A small image diffusion model, trained from scratch: 7.08M parameters, moe top_k.
Rows from block 5 of a small image diffusion model, named by matrix and row number. Rows with one number within an expert belong to one neuron, the router's apart. Each number is 128 + 24 x the weight over its row's rms, rounded and kept within 0 to 255. All counts start at 0.
Before each expert's rows are labels from the 100 images, of 14848 (inputs lightly noised), where the router gives the expert most weight on average: "colour at peak" is the nearest of a few named colours to the mean colour under the peak; "peak at" is the part of the image that holds the peak. Only what is clearly more common there than usual is listed. The data: photos of arthropod specimens (BIOSCAN-5M). In brackets: how many of the 100, against the usual share in percent.
# router: router (model.blocks.5.mlp.router.weight, 16x128, trained with AdamW), inputs 0-127
# up: expert up (model.blocks.5.mlp.up, 16x128x128), inputs 0-127
# down: expert down (model.blocks.5.mlp.down, 16x128x128, transposed), outputs 0-127

# expert 8
colour at peak: white (85 vs 30.5)
peak at: top right (38 vs 14.1); middle right (26 vs 9.4)
router.8 [167 185 159 194 136 124 134 107 114  97 141 133 116 135 120 138 148 107 130 171 131 113 143  91 121 131 133 157 120 128 153 102  80 140 134 159 148 149 141 158 162 134 111 160 139 160 141 142 144 106 124 106 116 143 133 113 103 119 143 114 144 129 131 120  61  88  98 173 143 128 152 143  78 130 127  98 148 135 138 165 110  92  93 132 131  98 125 149 127 132 116 176 114  99  97 121 147 105  82  99 112  96 157  56 118 136 107  96 126  96 131 104 143 137  98 132 134 144 136 109 124 104 118 117 117 109 146 142]
up.0 [134 130 106 120 151 108  99 114 112 139 130 139 121 121 127 111 117 135 119  98 143 160 131 113 170 147 178 104  92 104 132 155 142 122 153 121 135 118 176 133 167 154 124  93 136 106 110 138 166 158 118 130 138 121 101 111 112 113 119 132 168 139 111 111 137  94 119 129  83 131 120 128 178 136 110 168 112  60 108 135 149 131 101 134 163  85 117  97 110 152 137 161 119 115 139  90 122 130 124 134 110  81 169 172 123 164  77  96 163 154 156 143  96 105 120 160 158 132 104 147 133 109 148 104 139 173 151 142]
down.0 [119  94 125 147 142 111 140 126 174 137 153  91 130 142 128  80 105 157 134  97 128 126 135  89 112 141 150 112  75 129 103 151 117 129 140 126 116 131 105 123 110  74 125 127  72 119 146 150 149 115 136 103 129 106 101 123 110  98 122 108 140 127 165 136 106 183 133 111 143 140 165 152 143 121 121 123 157 147 175  85 157 136 151 121 131 147 118 130 131  89 157 124 155 172 113 123 154 126  91 112 140 163 108 139 101 106  78 135 151 135 117 170  88 162 114 105 118 111 168 159 126  60 138 108 139 112 117 123]
up.1 [128 142 116 139 125 139 111 132 111 111 162 176 145 142 131 133 129 147 137 163 162  94 124 123 137 149  86  99 113 143 147  97 126 162 137 140  75 111 132  90 113 172 126  81 141 109 133 104 102 130 146 120 117 125 105 158 136 153 123 180  95 150 137  97 138 129 125 130 151 125 119 146 147 109 124  81 104 109 153 126 106 124 118 109 108 161 162 151 132 120 158 142  95  63 125 147 123 136 121 133 135 121 167 134  71 120 136 107  82  99  89  87 166 141 129 122 151 131 111 121 135 177 173 115 140  89 117 174]
down.1 [132 128 141 131 158  83 131 100 107 153 129 102 116 139 147 157 132 111 145 115 100 154  94 108  95 119 133 151  50 129 135 171 124 165 136 138 120 145 105 137 154  64 117 148  77 130 123 142 152 142 141 148 126 146 136 123 194 129 143  99 117 131 167 122 132 106 152 125 129 125 124 133 150 174 103 116 119 156 125 141 126 100 160 129 127  96 130 147 159 156  85  84 143 163  97 168 123 136 133 142 131 125 104 103 126 117 145 169 134 147 155 162 104 162 160 154 123  99 149 129 137  84  95 153 138 133 134 104]
up.2 [ 98 117 135 131 133 118 145 158 157 146 138 120 131 130 136 131 138 121 140  97 121 120 109 129  98 107 104 132 185 131 124 107 127 123 116 114  99 139 113 116 131  98 124 134 151 143  88 125  77 122  91 149 124 101 112 153  70  94 128 150 120 126 159  74 135 157 138 133 182 109 125 157 127 138 113 126  89 139  93 104 119 157 145  89  95 141 158 102 139 137 156 141 111 145 170 143 112 153 148 159 149 102 102 138  91 129 194 103 110 173 146 174 102 125 126 103 142  99 135 140 169 148 172 137 161 108  98 125]
down.2 [122 146 114 102 146 165  86 120 154 144 165 107 137 171  61 166 172 108 122 160 127 130  71 121 119 125 104 138 206 152 105 111 132 118 104 120 126 145 128 142 137  89 179 134 157 120 145 155 128 136 141 110 100 123 127 111 130 117 156 129 157 130 114 194 142 132 119 129 109 144 167 114 137 145 153 106 125 127 116 124 143 110 140 185  95 129 128 109 134 139 126 114 125 112 124  73 119 143 145 153 121 166 180 134 113 129 109 103 124 145 139  98 127 148  92 158 157 117 136 100 109 147 113 128 146 125 108 103]
up.3 [114 145 128 127 165 101  98 149 136 113 124 154 100 146 178 141 124 160 154 121 120 145 125 136 120 111 114  88  98 170 161 124  92  87 116 105  71 164 179 126  98 120 167 107 114 119  72  99  92 133 131 109 161 134 108 127 155 152 136 151 132 152 140  94 149 131 148 112 147 113 137 138 136 148 146 144 129 150 155  94  74 155 127 119 134 171 178 128  90 119 120 130 140 141 113 157 129 144 123 124 110 156 135 123 136 145 107 163  91  94 101 122 111 117  96 116 112 108 111 131 119 111 153 114 133  68 104 157]
down.3 [135 126 138  98 144 115 166 113 121 137 124 134 170 159 183 155 132 164 122 127 191 126  83 110 116 121 120 144 116 109 101 117 105 143 115 147 111 111 111 124 167  95 109 108  87 140 131 117 161 121 124 141 121 147  99 130 165 130 129 108 161 111 146 124 101  88 170 142 162 122  70 118 152 142 122 115 140 141 139 149 106 104 182 124 133 102  90 144 142 166 139 113 150 147 153 125 102 176 171 138  68 157 149 109 154  91 136 105 137 123 164 117 113 158 160 143 111 152 139 107 132 154 110 135 127  97 136 120]
up.4 [145 125 127 112 149  97 148 115 110 149 107 163 131 183 151  86 114 158 121 112 182 158 154 125 108 130  82  75 167 131  67 141 135 155 108 147 136 152 130  81 144 129 133 102 127 123  85 144 150  94  94 145 112 168 143  91 133 122 148 134  94 109  86  96 112 129 135 137 146 127 145 127  89 162 132 101  84 134 112 153 128 150 149 140 101 158 122 131 143 135 102 106 127 158 135 119 110 108 122 117 139 135 129 161 194 125 126 140 112 134 115 107 135 124 141 124 144 128 108 109 114 106  75 165 113 135 126  89]
down.4 [134 140 151 130  96 157  94 156 116 119 103 108 104 141 147  76  97  93 121 153  89  85 130 168 160 106  82 124 148 145 124 150 170 123 144 115 117 187 128 130 121 138  88 113 134 138  93 105 132 163 113 132 118 149 132 106 107 140 187 150 130 119 120 129 131  93 142 131 111  96 135  85 127 141 127 104 109 131 106 139 101 158 136 107 101 139 125 115  97 152 108 120 140 132 127 124 105 150 162 123 159 112 131 118  88 180  85 131 150 159  87 124 145  91 181 105 110 100 110 163 118 118 123  92 115 135 151 147]
up.5 [113 120 153 136 169 148 131 132 111 118 103 124 141 121 117 149 157 135 179 131 107  86  75 138 116 110 125 117 105 151 125 138  91  79  93 112 143 130 110  80 168 118 144 161 138 141 128 126 111 132 120 145 115 104 112 118 114 157 118 129 143 146 141  97 123 150 216 172 104 144 146 147 129 144  92 154 130 126 111 123 123 149 106 150 109 156 107 147 105 150 103 130 132 162 147 133  98 105 129 147 127 139 127 140 198 141 144 134 146 186 138 124  97 111 135 110 104 144 121 103 144 132 100  69 102  89 129 106]
down.5 [114 150 143  99 143 104 170 138 158  97 144 128 129 126 132 118 110 149 116 110 158 142 151  90 118 125 111 114 146 123 104 126 130 102  94 149 187 120 105 162  82 126 124  95 141  96 153 103  76 113 123 115 135 171  86 122 121 170  97  84 141 123 128 144 101 129  65 118 109 132 102 107 139 126 149 115 132 109 148 124 122 112 161  82 124 133 173  87 146 134 130 159 129  97 161  96 110 121 132 167 113 146 141 142 113  94 117 116  75 124 110 111 140 141 103 149 114 123 116 134 146 166 196 139 141 140 119 126]

# expert 9
colour at peak: white (84 vs 30.5)
peak at: top right (48 vs 14.1); bottom left (47 vs 14.1)
router.9 [176 148 121 106 111  87 109 163 112  94 135 130 102 121 135 163 102 124 100  83 112 151 152 138 115 123 101 148 161 126 106 144 162 164 169 161 127 116 114 138 128 132 123 122 137  91 128 134 146 124 132  90 144 123  99 104 138 143 125 137 107 102 107  97 135 108  94  95 105  77 111 133  99 114 101  93  86 148 142 145 118 116 134  89 100 117 135 173 101 131 136  98 128 129 108 172 175 169 155 120  94 122 152 127  87  71 154  99 103 118 121 144 123 132  85  98 118 122 121  99 151 143 158 154 103 128 148 115]
up.0 [103 148 137 122 142 102 133  96  67 153 157 131  92 154 157 157 128 158 126 158 123  97 122 149 132 146 114 121 112  82 154 135 122 147 126  87  98 148 123  98  66 105 115 119 156  98 131 125 123 157 144  77 106 213  96 118 117 145 122 132 121 127 159 159 122 127 137 160 123 122 108 130 134 131 115  83 183 103 118  95 114 132  94 157  93 107 175 138 154 123 133  99 140 130 127 149 131 126 156 146 162 139 126 123 113 171 154 126  90 113 135 115 156 107 157 124 146 122 135 136 103 123 153 154 120 119 101 132]
down.0 [137 151 131  96 110 162 139 188 151 146  80 144 140 117 130 123  94  70 161 130 129 131 121 144 114 148 121 135 134 112 136 101 129 158 186 134 163 115 127 131 134 152 164 160 117 113 121 139 108 142  92 111 145 133 100 110 138 134 110  98 146 104 151  98 147 104 133 106 148 107 153 101 106 142 113 147  89 160 166 115  92 106 145  80 147 168  83 119 122 176 142 103 148 125 114  94 132 117 128 122 124 131  93 121 141 109 110 144 135 111 114 137 134 153 122 139 152 167 144 162 165 100 123 174 186 108 132 156]
up.1 [137 124 149 110 165 129  71 125 103 111 134 161 128 159 121 127 113 116 136 149 109  88 153 119 136 155 100 118 131 126 129 111  92 117 111 129 116 136  98 130 159 137 109 109 154 114 160 140 101 170 149 110 140 163 116 138 114  86 114 143 153 133 171 108 155 133 139 133 130 143 120 106  91 130 160 116 160 126 132 149 109 182 106 180 130  80  91 128 155 166 110 100 124 112 119 162 135 135 159 108 108 121  99 152 137 113 128 131 152 117 133 131  91 128 173 142 160 139 130 102 161 122  84  61 171 141 167  88]
down.1 [102 113 154 120 126 161 128 118  96 122 123 103 106 101 127 139 114 144 119 177 192 149 159 171 118 117 138 121 108 149  97 159 154 136 112 117 167 153 144 113 126 137 137 122 117 169 137 117 141 127 124 160 134  95 121 171 114 166  80 101 152 134 113 148 110  91 118 139 149 149 146 127 188 101 132 146 153 149 116 140 123 100 161 141 120 118 190 123 114 111 163 166 136 125 113  91 125 118 146 179 147 138 166 117 137 138  90 106 115 144 124 116 177 110 106 100 130 144  85 133  97 136 153 157 123  95 105 146]
up.2 [118 121 131 106 158 149 155 121 152 162 137 118 134 140 158 113 103 125 140 123 151 116 165  89 137 127 108 133 164  83 152  94 115 105  97 106 137 135 116 105 129 123 111 100  99 157 120 150 137 109 102 126 129  97 148 126  71 131 102 125 148  71  98 129 105 114 131 164 179 156 189 126 137 161 165 159 129 144 143 145 108  99 158 124 126 171 148 134 164 165 104 101 113 139 101 133 121 138 116  87 146 113 105  93 192 143 124 153 137 144 112 129 143  97 154 143 103 110  80 151 106 142 139 109 120 144 138 109]
down.2 [143 134 124 137 154 138 127 115 134  76 140 127  91  93 169  96 120 105 119 142 120  82 107 121 135 129  64 138 121 120 129 111 133 105 172 147 123  71 139 106 130  92 146 150 104  83 110 128 103 115 121 101 115 107 176 134 157 149 132 166 137 126 123 117 136 145 134 153  90 141 123 162 114 105 139 110 128 137 148 106 131 131 113 104 176 144 117 126 115 135 116 125 126 103 133  81 116 142 136  97 158 109 113 124 105 151  56 118 169 114 153 149  90 130  91 142 180 137 137 146 135  94 141 178 158 109 147 135]
up.3 [126 131 142 169 139 113  91 121 144 118 105 149 115  94 125 100 177 121 168 131 126 139  86 118  84 102 131 118 150 157  74 148  97 131 117 149 127  87 104 107 145 124  95 121 111  89  90 117 142 115 128 126  81 139 114 124 147 163 135 112 166 135 112 140 133 160 141 159 139 115 123 109  91 147 106 101 147 139 114 132 154 128 172 139 148 132 122 104 113  78 136  91 137 173 134  97 117 140 153 116 132 118 127 131 128 120 112 159 137 157 122 130 113  78 144 132 174 130 170 205 135 129 166  90 136 106 141 134]
down.3 [131 146 142 107 141 153  92 110 102 140 156 124  99 146 124 115 116 165 119 109 138 131 119 105 163 156 175 117 126 156 153 126 164 104 123 113 143 157 184 129 150 129  98 120 142 184  95 101 102 135 100 166 123 148 138  88  75 121 111 133 105 113 109 138 126 153 121 132 147 127 121 169 124 127 161 126 131 116 175 147  94 150 117 163 132 128 139 101 121 101 138 123 159 134 127  76 158 173 124 110 172 105 135  99 143 138 144 107 154  92 158 107 120 110 170 145 138 103 136 155 137 132 142 165  87 129 178 106]
up.4 [132 110 133 124 124 128 120 146 145 112 177 135 181 109 147 106 125 147 118 123 117 106  76 103 124 174 130 122 122 168 101 141 111 117 130 119 160 133 133  89 124 151 131 138  82 133 146 125 145 119 144 173  68 134 152 173  98 139 102 191 104 147 135 152 130 144 135 140 130 151 121 144 124 151 136  90  77 114 125 117  67 129 149 109 143 116 110 146 184  96  84 134  96 152 142  87 125 109 130 110 111 163 139 110 148 149 133 151 131 126 128 111 159 124 142  86 103 147 135 121 125 131 138 111 180 143 158 144]
down.4 [109 169 127 121 123 163 149 129 125 100  82 116  93 119 134 159 104  81 157 129 134 119 147 135 124  86 124 167 146 100  92 128 170 138 130 159 128 109 105 142 178 143 118 106 148  99 139 137 110 168 105 170 153 135 111  84 123 118  68  84 148 117 121 119 159  94 140 136  93 151 114 109 168 146 140 162 130 153 159 163 131 119 124 113 113 106 157 134  99 123 119 181 110 139  93 110  98 102 126 145 166  80  96 121 142 124 117 114 137 111  92 164 112 146 147 133 126 142 132 140 128  96 103 134 124 100 105 132]
up.5 [111 157 149 173 166 101 149 128 105  84 119 123 123 135  97 106 154 150 133 148 145 147  99  72 119 105 129  96 126 139 119 128 115 142 151 141 140 153  83 168 159 152 106 163 117 113 117  95 109 135 112 167 115 135 106 112 141 110 118 108 143  96 152  87 119 123 113 106 125 137 113 138 150 102 157 154 131 119 128  99 153 168 148 133 149 134 118 109 137 116 119 118 134 122 136 157 138 126 161 123 124 118 134  99 109 126 113 166 140 190  57 164  54 152 157 128 130 111 110 135 133 147 155  98 179 114 103 116]
down.5 [128 127  96  99 127 119 126 107  78 152 106  89 149 125 117 139 145 110 117 153 139 132 123 154 145 158 146  90 151 150  92 106 135 101  98 132 139 133 170 128 147 113 136 108 122 114 150 118 140 125 100 154 122 134 156 126  99 115 156 131  84 165 121 159 102 149  80 152 143 155 145 119 168 153 141 121 120 164 169 121  92  92 132 144 137 113 147  62 122 154 112 118 126 128 108  76 133 122 159 137 108 106 122 106 111 148 157  81  75 140 183  95 133 116 101 132 116 128  89 129 153 110 149 111 107 145 174 123]

# expert 3
colour at peak: pink (87 vs 57.7)
peak at: top left (100 vs 14.1)
router.3 [ 59  91  97  85  94  80  90 120 110 104 111 138 126 115 138 139  96 141 116 126 152 142 127 157 109 127  91 149 142 107 120 138 154 143 173 159 157 168 130 118 125 146 125  99 117  87 124 117 130 108 130 120 143 156 125 108 120 136 121 152 111 124 132 118 114 104 116 106 118  85 105 115 111 129 117 101 128 102 142 133 149 138 157 108  97 120 119 136 150 132 113  96 150 110 164 151 171 193 203 166 163 156 137 154 106 131 160 140 121 149 116 165 108 121 110  94 133 106 138 134 149 166 165 112 144 134 128 119]
up.0 [149  93 108 151 138 133 144 115  96 151 151 124 115 177 152 119 175 137 146  99 123 126 149 127  89 103 124 115 122 126 170 118 133 133  95 126 149 148 128 135 125  79 123 154 207 144  91 148 165 115 124 150 126 109 127 111 145 129 134  72 135 125 123 149 176 164 150 153 107 138  91 110 157 143 151 123 133 115 134 154 119 125 155 149 155  97 116 112 122  91 113 145 173 118 118 125  94 104 121 119 110 111 106 114 165 101 171 138 102 146 165 150  94 167 108 109  98 126 122 140 103  78 116 109 125 104 108 101]
down.0 [121 178 145 112 111 162  97 182 130 130 102 111 152 114 125 109 142  85 118 156 109 114 155 131 135 130 107 121  99 132 108 124 147 180 105 136 133 111 149 133 155  94  89 121  86 137 129 134 104 153 168 163 110 100 119 145 144 146 134  90 135 143 119  75 136 139 147 161 133  96 121 129 146  71 116 109 125 102 124  97 144 205 136  98 146 103 147 145 112 147 133 111 106 111 120 140 127 149 115 168  75 108 139 145  83 115 130  98 105 110 129 120 141 155 130 123 124 153 142 120  88 111 160  83 120 143 112 146]
up.1 [109 151 141 169  87 124 129 166 133 147 151 170 180 136  80 109 123  74 160 140 138  94 102 115 154 110 146 114 123 182 144 116 121 137 140 129 125 146 160 152 103 116 114 102 141 126  86 112 118 117 100 120 151 129 123 140 128 106 129 123 129 156 134 127 163 166  65 162 174 137 134 126 138 101 118 103 143 122 105  97 131  89 105 140 125 118 149 129 120 105 166 155 127 117 128  58  80  92 104 127 145 101 150  99 106 133 125 115 115 157  92  97 125 126 126 122 129 146 154 160 141 121 146 150 114 127  83 133]
down.1 [132 107 101 126 154 135 119  99 146 133 108 100 113  84 161 147 167 159 120 127 118  74 170 129 113 129 112 103 123 144 111 102 123  84 151 118 112 120 140 123 141 114 118 109 118 159 107 114 164 157 149 114 138 105 115 144  89 102 176 165 132  83 114 154 122 134 129 112 117 107  88 109 103 170 111 114 159  85 144 127 158 110 109 175 123 106 118 190 152 124  93 139 143 102 140  86 154 118 133 148 111 133 122 114 137 104 143  98 107 139 117 125 159  86 100 121 110 121 115 124 179 124 152  84 109 105 104 165]
up.2 [185  70 107 126 142 164 134 143 165 142 104  97 142 137 131 138 143  97 130 114 101 111  85 133 114 113 124 153 121 127 101 116 171 108 110 125 125  98 169 160 145 140 122 118 103 123 124 130 134 127 132 167 144 110 152 133 131 158 112  97 113 133 126 145 181 157 183 115 145 143 119 133 167  92 142 115 141 127 150 150  89 164 126 116 116 108 141 120 129  96 103  73 150  90 134 126 118 135 110 131 125 133 104 145 111  71 102 108 140 192 110 157 138 134 134 130 154 160 155 145 115 152 172  73 127 128 121 137]
down.2 [116 128 154  83  93 143 128 133  84 165 121 142 161 109  91 131 120 173 117 108 148 157 138 120  77 109 136 102 149 114 120 129 111 163 141 120 122 113  95 134 137 103 108 111  91 146 137 112 156 126 141 112 137 129 136  87 139 103 131 180 158 107 150 131 123  85 132 129 123 139 140 131 100 127 141 130 146 178 107 109 130 112 116 131 112 180 148 113 146 122 192 150  95 164 128 135  94 132  89 136 138 165 145  78 137 131  92 138 118 130 176 103 106 179 148 159 108 115 125  99 149 118 108 152 160 165 132 110]
up.3 [138 109 143 125  94 141  99 150 111 149 139 157 129 132 105  84 151 104 142 124 132 123  56 128 106 148 114 158 132 123  79 174 112 125 139 121 128 132 150  95 135 133 149 116 105 136 129 129 129 149 138 133 105 140 113 161 146 109  92 179 123 130 123 106 130 145 125 124 190 156 131 155 135 113 122 113 152 122 124 100 142 158  97 122 140 123 141 109 127 159 136 115 107 147 140 108 106  96  98  95  92  94 169 172  96 171  99 130 171 145  86 129 121 112 189 133 132 155 165 163 172 163 145 160 131 141 118 127]
down.3 [129 131 106 117 104 142  88 160 125 153  89 128 117  96 107 139 122 114 146 139 134 122 132 112 118 120 124 122 110 146 126 114 150 143 124 120 122 134 134 177  96 115 153 134 163 124  98  80  99 132 109 116  80 109 107 144 126 112 158 143 123 125 101  65 153  92 187 122 148 121 104 110 124 150 136 131 103  85 178 109 169 122 162 117 170 125 102 116 112 120 140 136 165 130 167 128 159 109 112 173 142 144 136 132 116 148 141 133 107 122 144 123 204 115  79 119 116 101 110 128  94  97 106 112 142 166 172 119]
up.4 [255 217 188 149 155 137 130 147 112 122 122 171 139  95  98 144 120 141 141 133 112 127 106 140 109  85 136 154 134 123 115 147 103 146 146 165 136 140 115 108 134 140  94 123 159 107 140 130 104 112 122 138 148 133 120 118 149 105 103 148 123  84 113 104  81  90 114 111 144 124  92 122  82 134 122 107 115 159 120 109 124 155 129 135 118 136 155 127 125 131 137 100 132 123 115 135 142 126 138 110 119 119 116 144 113 124 107 145 127 154 119 136 127 121 122 111 147 153 142 105 134 134 108 140 117 123 156 105]
down.4 [133 130 166 124 131 151 155 107  81 111 144  93 145 151 119 119 114 129  97 137 125 128 126 176 149 137 160 148  95 144 111  78 152 123 135  97 136 134 150  96 161 109 127 113 140 166 170 139  86 121 116 146  81 137 124 128  80 123 162 147 128 109 190 151 125 168  96 155 112 113 147 112 115  79 145 155 125 149 146 143 102 130 139 148 126 111 169 116  98 144 138 138 144 129 163  96 126 136  99 103 118 123 159 123 132 125 139  63 117 108 196 113 110 159 142  86 121 145 136 124 136 124 162 159 124 130 127 131]
up.5 [115 112 109 154 159 118 151 156 146 151 175 132 160 124 198 150 172 118 155 105 136 124 140 126 119 125  82 138 142 145 123 126 108 128  88 103 120 128 145 112 114 145 120 138 127 102 129 129 142 152 120 142 162 154 128 123  80 121 113 129 143 117 147  65 116 115  99 145 143 172 164 187 109 146 116 127  78 144 119 102 108 138 101 129  90 122 179 113 146 138 131 139 200 146 159 127 127 133 131 116 112  88 106 120 115 148 115  85 143 105 108 114 154  79 129 130 139 134 155 145 102 102 130 128 164 108 131 144]
down.5 [157 123 108 148 119  94 136 121 143 149 135 145  85 120 154 105 157 128 111 122  90  98 138  94 168 152 143 127 146  87 137 159 139  92 119 138 142 132 134 131 142 133 104 126 135  94 160 150 122 128 112 115 129  92 152 148 168  92 160 192 124 128 107 108 152 116  95 143 145  84 142 134  87 110 119 121 182  83 148 122  98 131 185 130 172 128 147 151 136 169 136 124  92 131 119 162 116 116 123 123 128 110 122 146 118 122  98 139 128 144 134 123 103 144 133 100 151  94 101 126 163 144  77 157 114 181 105 160]

# expert 2
colour at peak: white (74 vs 30.5)
peak at: bottom left (87 vs 14.1)
router.2 [164  90  75  95 139 140 172 176 171 156 121 119 154 149 176 144 135 150 135 133 113 124 117 137 107 107 147 116 151 119 135 107 172 155  94  70  83  84 101 106 141 110 128 152 122 138 103 148 111 148 129 139 152 114 139  57  78 145 118 117 105 139 139 118 144 162 172 133 150 119 131 121 125 100 155  88 150 112 101 127 144 100 129 126 114 139 144 161 139 107 101 106 136 129 100 162 138 119 133 149 161 175  99 125 170 116 119 123 109 150 122 108 161 118 132 116 107 112 115 137 113 111 134 119 103 157 129 120]
up.0 [128 123 126 143 110 160 116 113 153 119 107 159 155  87 122  95  82 155 116 121 134 155 117 123 147 158 142 132 158  56  97 102 120 153 148 126 131  95 119 118 158 181 138 155 101 103 143 125 151 158 138 108 133  90 143 173 112 130 118 133 141 147 119 134 102  89 133 113 132 162 103 138  98 125 132 124  92 113 129 145 164 105 131  92 103  96 126 129 101 154 132 115  75 115 124  75 142 141 135 133 107 138 136 146 106 154  95  98 137 106 152 113 144 106 135 119 138 171 160 117 131 144 107 154 146 192 170 161]
down.0 [132 169  85 137 117  78 156 103 117 191 152 121 140 154 128 184 122 136  95 165 134 175 114 114 155 109 125 127 120 124 198 158 111 110 127 133 138 110 139 160  99  91  83 101 106 174 118 143 138 105 125 167 124 159 150 110 150 107 121 144 132 108 152 123 111 134 111 128 168 144 126 168 155 128  97  98 123 133 166 112  99 125 103 113  73 154 119 141 143  98 134 117 134 122 127 125 134 116 118  80 129 166 128 152 103 117 142 124 142 129 157 142 112  99 119 157 115  90 145 155 125 147 117 123 120 130 150 159]
up.1 [147 106 126 131 140 119 146 118 160 140 176 154 133 114 111 114 141 114 153 111 168 102  97 118 137 196 162 142 164 131 146 154 125 123 113 127 119 139 131 142 106 140 107 105  76 106 125 130 128 148 105  86 152  72 142 117  98 115 129 137 135  73 135 102  99 113 127 118 119 100 155 125 101 147 118 117 141 126 116 156 117 142 165  71 112 100 129 117 121 143 125  81  93 123 106 109 151 133 102 120 120 176  95 104 108 156 142 138 159 112 114 172 116 186 151 174 116 139 142 138 148 144 118 139 135 157 111 175]
down.1 [ 85 125 128 118 134 126  78 150  92 125  80 119 163 134 126 137 146 132 141 132 123 167 125 155 105  71 115  97  83 116 134 124 134 113 158 138 150 114  95  80 164 119 123 185 134 132 122 135 123 122 153 150  98 175 153 162 166 152  90 118 120 194 113 157 162 119 128 118 140 129  84 146 132  95 115 109 113 138 108 122 121 124 111 136 125 151 147 115 141 115  97 162 151 141 158 107 150  79 172 132 114  61 141 138 134 123 129 106 132  98 135 120 146 141 119 102 146 109 112 101  93 146 121 126 134 129 133 104]
up.2 [103 103 137  96 128 121 117 133  89 194 130 116 148 130 160 184 108  93 103 158 133 128 125 142 165 139 151 111 109 135 111 132 125 126 102 133 134 125 151 138 111 154 110 109 104 113 126 106  73 109 128  96 148 130 156 137 115 135 117  89 135 125 105 122 129 111  81 110 115 117 135 131 148 144 133 113  89 117 157  91 134 179 175 110 108 121 156 114 182 130 121  93 164 127  92 147 193 179 150 126 140 112 120 157 138 141  80 123 165 118 132 105 156 129 159 137 145 164 100 125 131 127 152 118 100 150 122 105]
down.2 [110 175  99 144 163 142 155 101 174  93 128 146 146 139  86 103 122 170 139 141  73 163 124 127  95 130 148 168 149  96 122 183 158  82 117 146 134 149 111 136 136 132 121 109 121 146 155 139 104 146 127 154 134 146 112 117 136 102  64  96 143 144 139 145 131 100 136 102 113 128 129  93  84  95 108 126 139 135 109 151 121 109  96 135 130 146 139 145  91  86  94 160 141  93 124 116 118 129 127 145 121 109  67 134  88 132 116 128  85 133 139 141 104 101  99 123 153 108 140 138 136 141 137 102 120 135 172 129]
up.3 [182 126 115  91 141 146 140  95 119 133 132 130  92 123 130 156 115  86 126 150  98 147 153 106 152 137 137 116 117 120 130 139 117 162 142 108 132 127 104 117 125 112 136 147 127 136 167 130 134 124 149 116 166 134 168 133 110 141 100 103 142  91 135 155 120 123 138 102 136  94 103 124 124 103 198 162 108 197 156 108 163 123 152 139 168 144 137  79 114 121  88 119 118 184 112 171 121 147 156 108 119 107 158  93 110 126 134 106 150 109 182 154 137 124 120 137 149  91 113 104 121 106 148 126  98 170 103 107]
down.3 [132 125 100 152  98  78 106 120 138 127 157 137 105 134 111 117 168 146 170 112 106 112 143 127 136 128 133 151 129  91 144 119  82 108 201 136 131 103  73 161 106 122 107 139 179 113 132 116 159 122 104 125 137 113 127 146 166 123 144 178 103  93  63 133 119  94 140 138 155 162 121 120 144 119 102 109 147  96 112 136 139 159 153 106 133 136 121 159 129 137 123 116 122 112 125 103 131 163 113 165 117 158  94 142 111 134 118 163  80 137 121 181 141 112 122 110 130 153 124 110 125  98 129  95 136 104 177 115]
up.4 [156 105 140 102 145 143 133 155 101 125 158 172 123  99 112 149 103 139 141 176 144  95 166  89 116 129 104 137 116 120 135 121 113 115 155 109 133 146 161 123  95 155  92 132 122 137 165 135 178 118 170 117 150  96 165 172 143 146  96 148 115 160 137 158 108 108 127 125 136 107 120 104 126 158 146 115  89 119 140 133  71 138 141 133  95 119 126 136 134 111  76  72 133 119 121 114 100 131 115 100 106 100 121 161  97 143 161 139 143 102 192 119 153 148 129 125 170 160 138 160 124 123 160 112 139  96 137 122]
down.4 [102 157 116 132  92 143 158 121 120  90 135  69 153 118 139 133 139  98 119 115 100 146 160 123 130 129 115 125 159  97 142 112  82 136 121 155 141  92 117 133 160 140 137 137  92 144 107 148 104 168  98 166 168 163 110 116 145 117  87 122 169 133  95 113 131 139 127 143 123 170 106 145 112 114 127 139 150 135 104 124 144 127 139 143 133 149 143 103 128 140 152 127  66 124 105 151 126 128 112 144 141 146 113  73 146 134  70 132 139 139  85 178  73  86 151 121 100 139 152  79 117 117 142 102 108 154 124 116]
up.5 [131 119 150 127 116 144 161 123 118 117 194 120 105 134 117 167 149  69 123  97 149 158 152  94 101 109 139 130 128 129 152 115 155 135 146 130 141 151 147 136 138 138 139 122 177 146 119 104 183  88 133 107 146 139 138 124 116 110 113 142 111 111  73 145 112 117 146 142 118  69 100 134 125 161 136 141 115 124 146 104 125 171 169 161 147 119 146  99 157 119  86 133 156 113 144 143 130 143 116 113 141 118  94 148 118 135 156 136  91 106 163 140 135 149 116  99 155 137 109 113 103 113 180 154 106 111  59  99]
down.5 [142 106 107 162 125 148 115 134 134 129  99 111 113 148 153 115 149 174 118 135  65 139 158 177 153 108  88 165 121 145 120 164 142  98 135 179  95 126 103 116 135 114 117 117 116  99 101 101 135 117  92 152 153 110 106 124 179 127 111 133 159  87 144 123 130 162  64 143 162 163 117 123 136 107 111  83 124 123 122 127  94  93 119 150  88 124 113  99 102 133 138 142 110 108 145 123 111 147 125 141 137 146 120 126 131 109 125 125 103 146 129 119  89 124 141 161  60 101 153 166 124 120 135 164 129 147 160 112]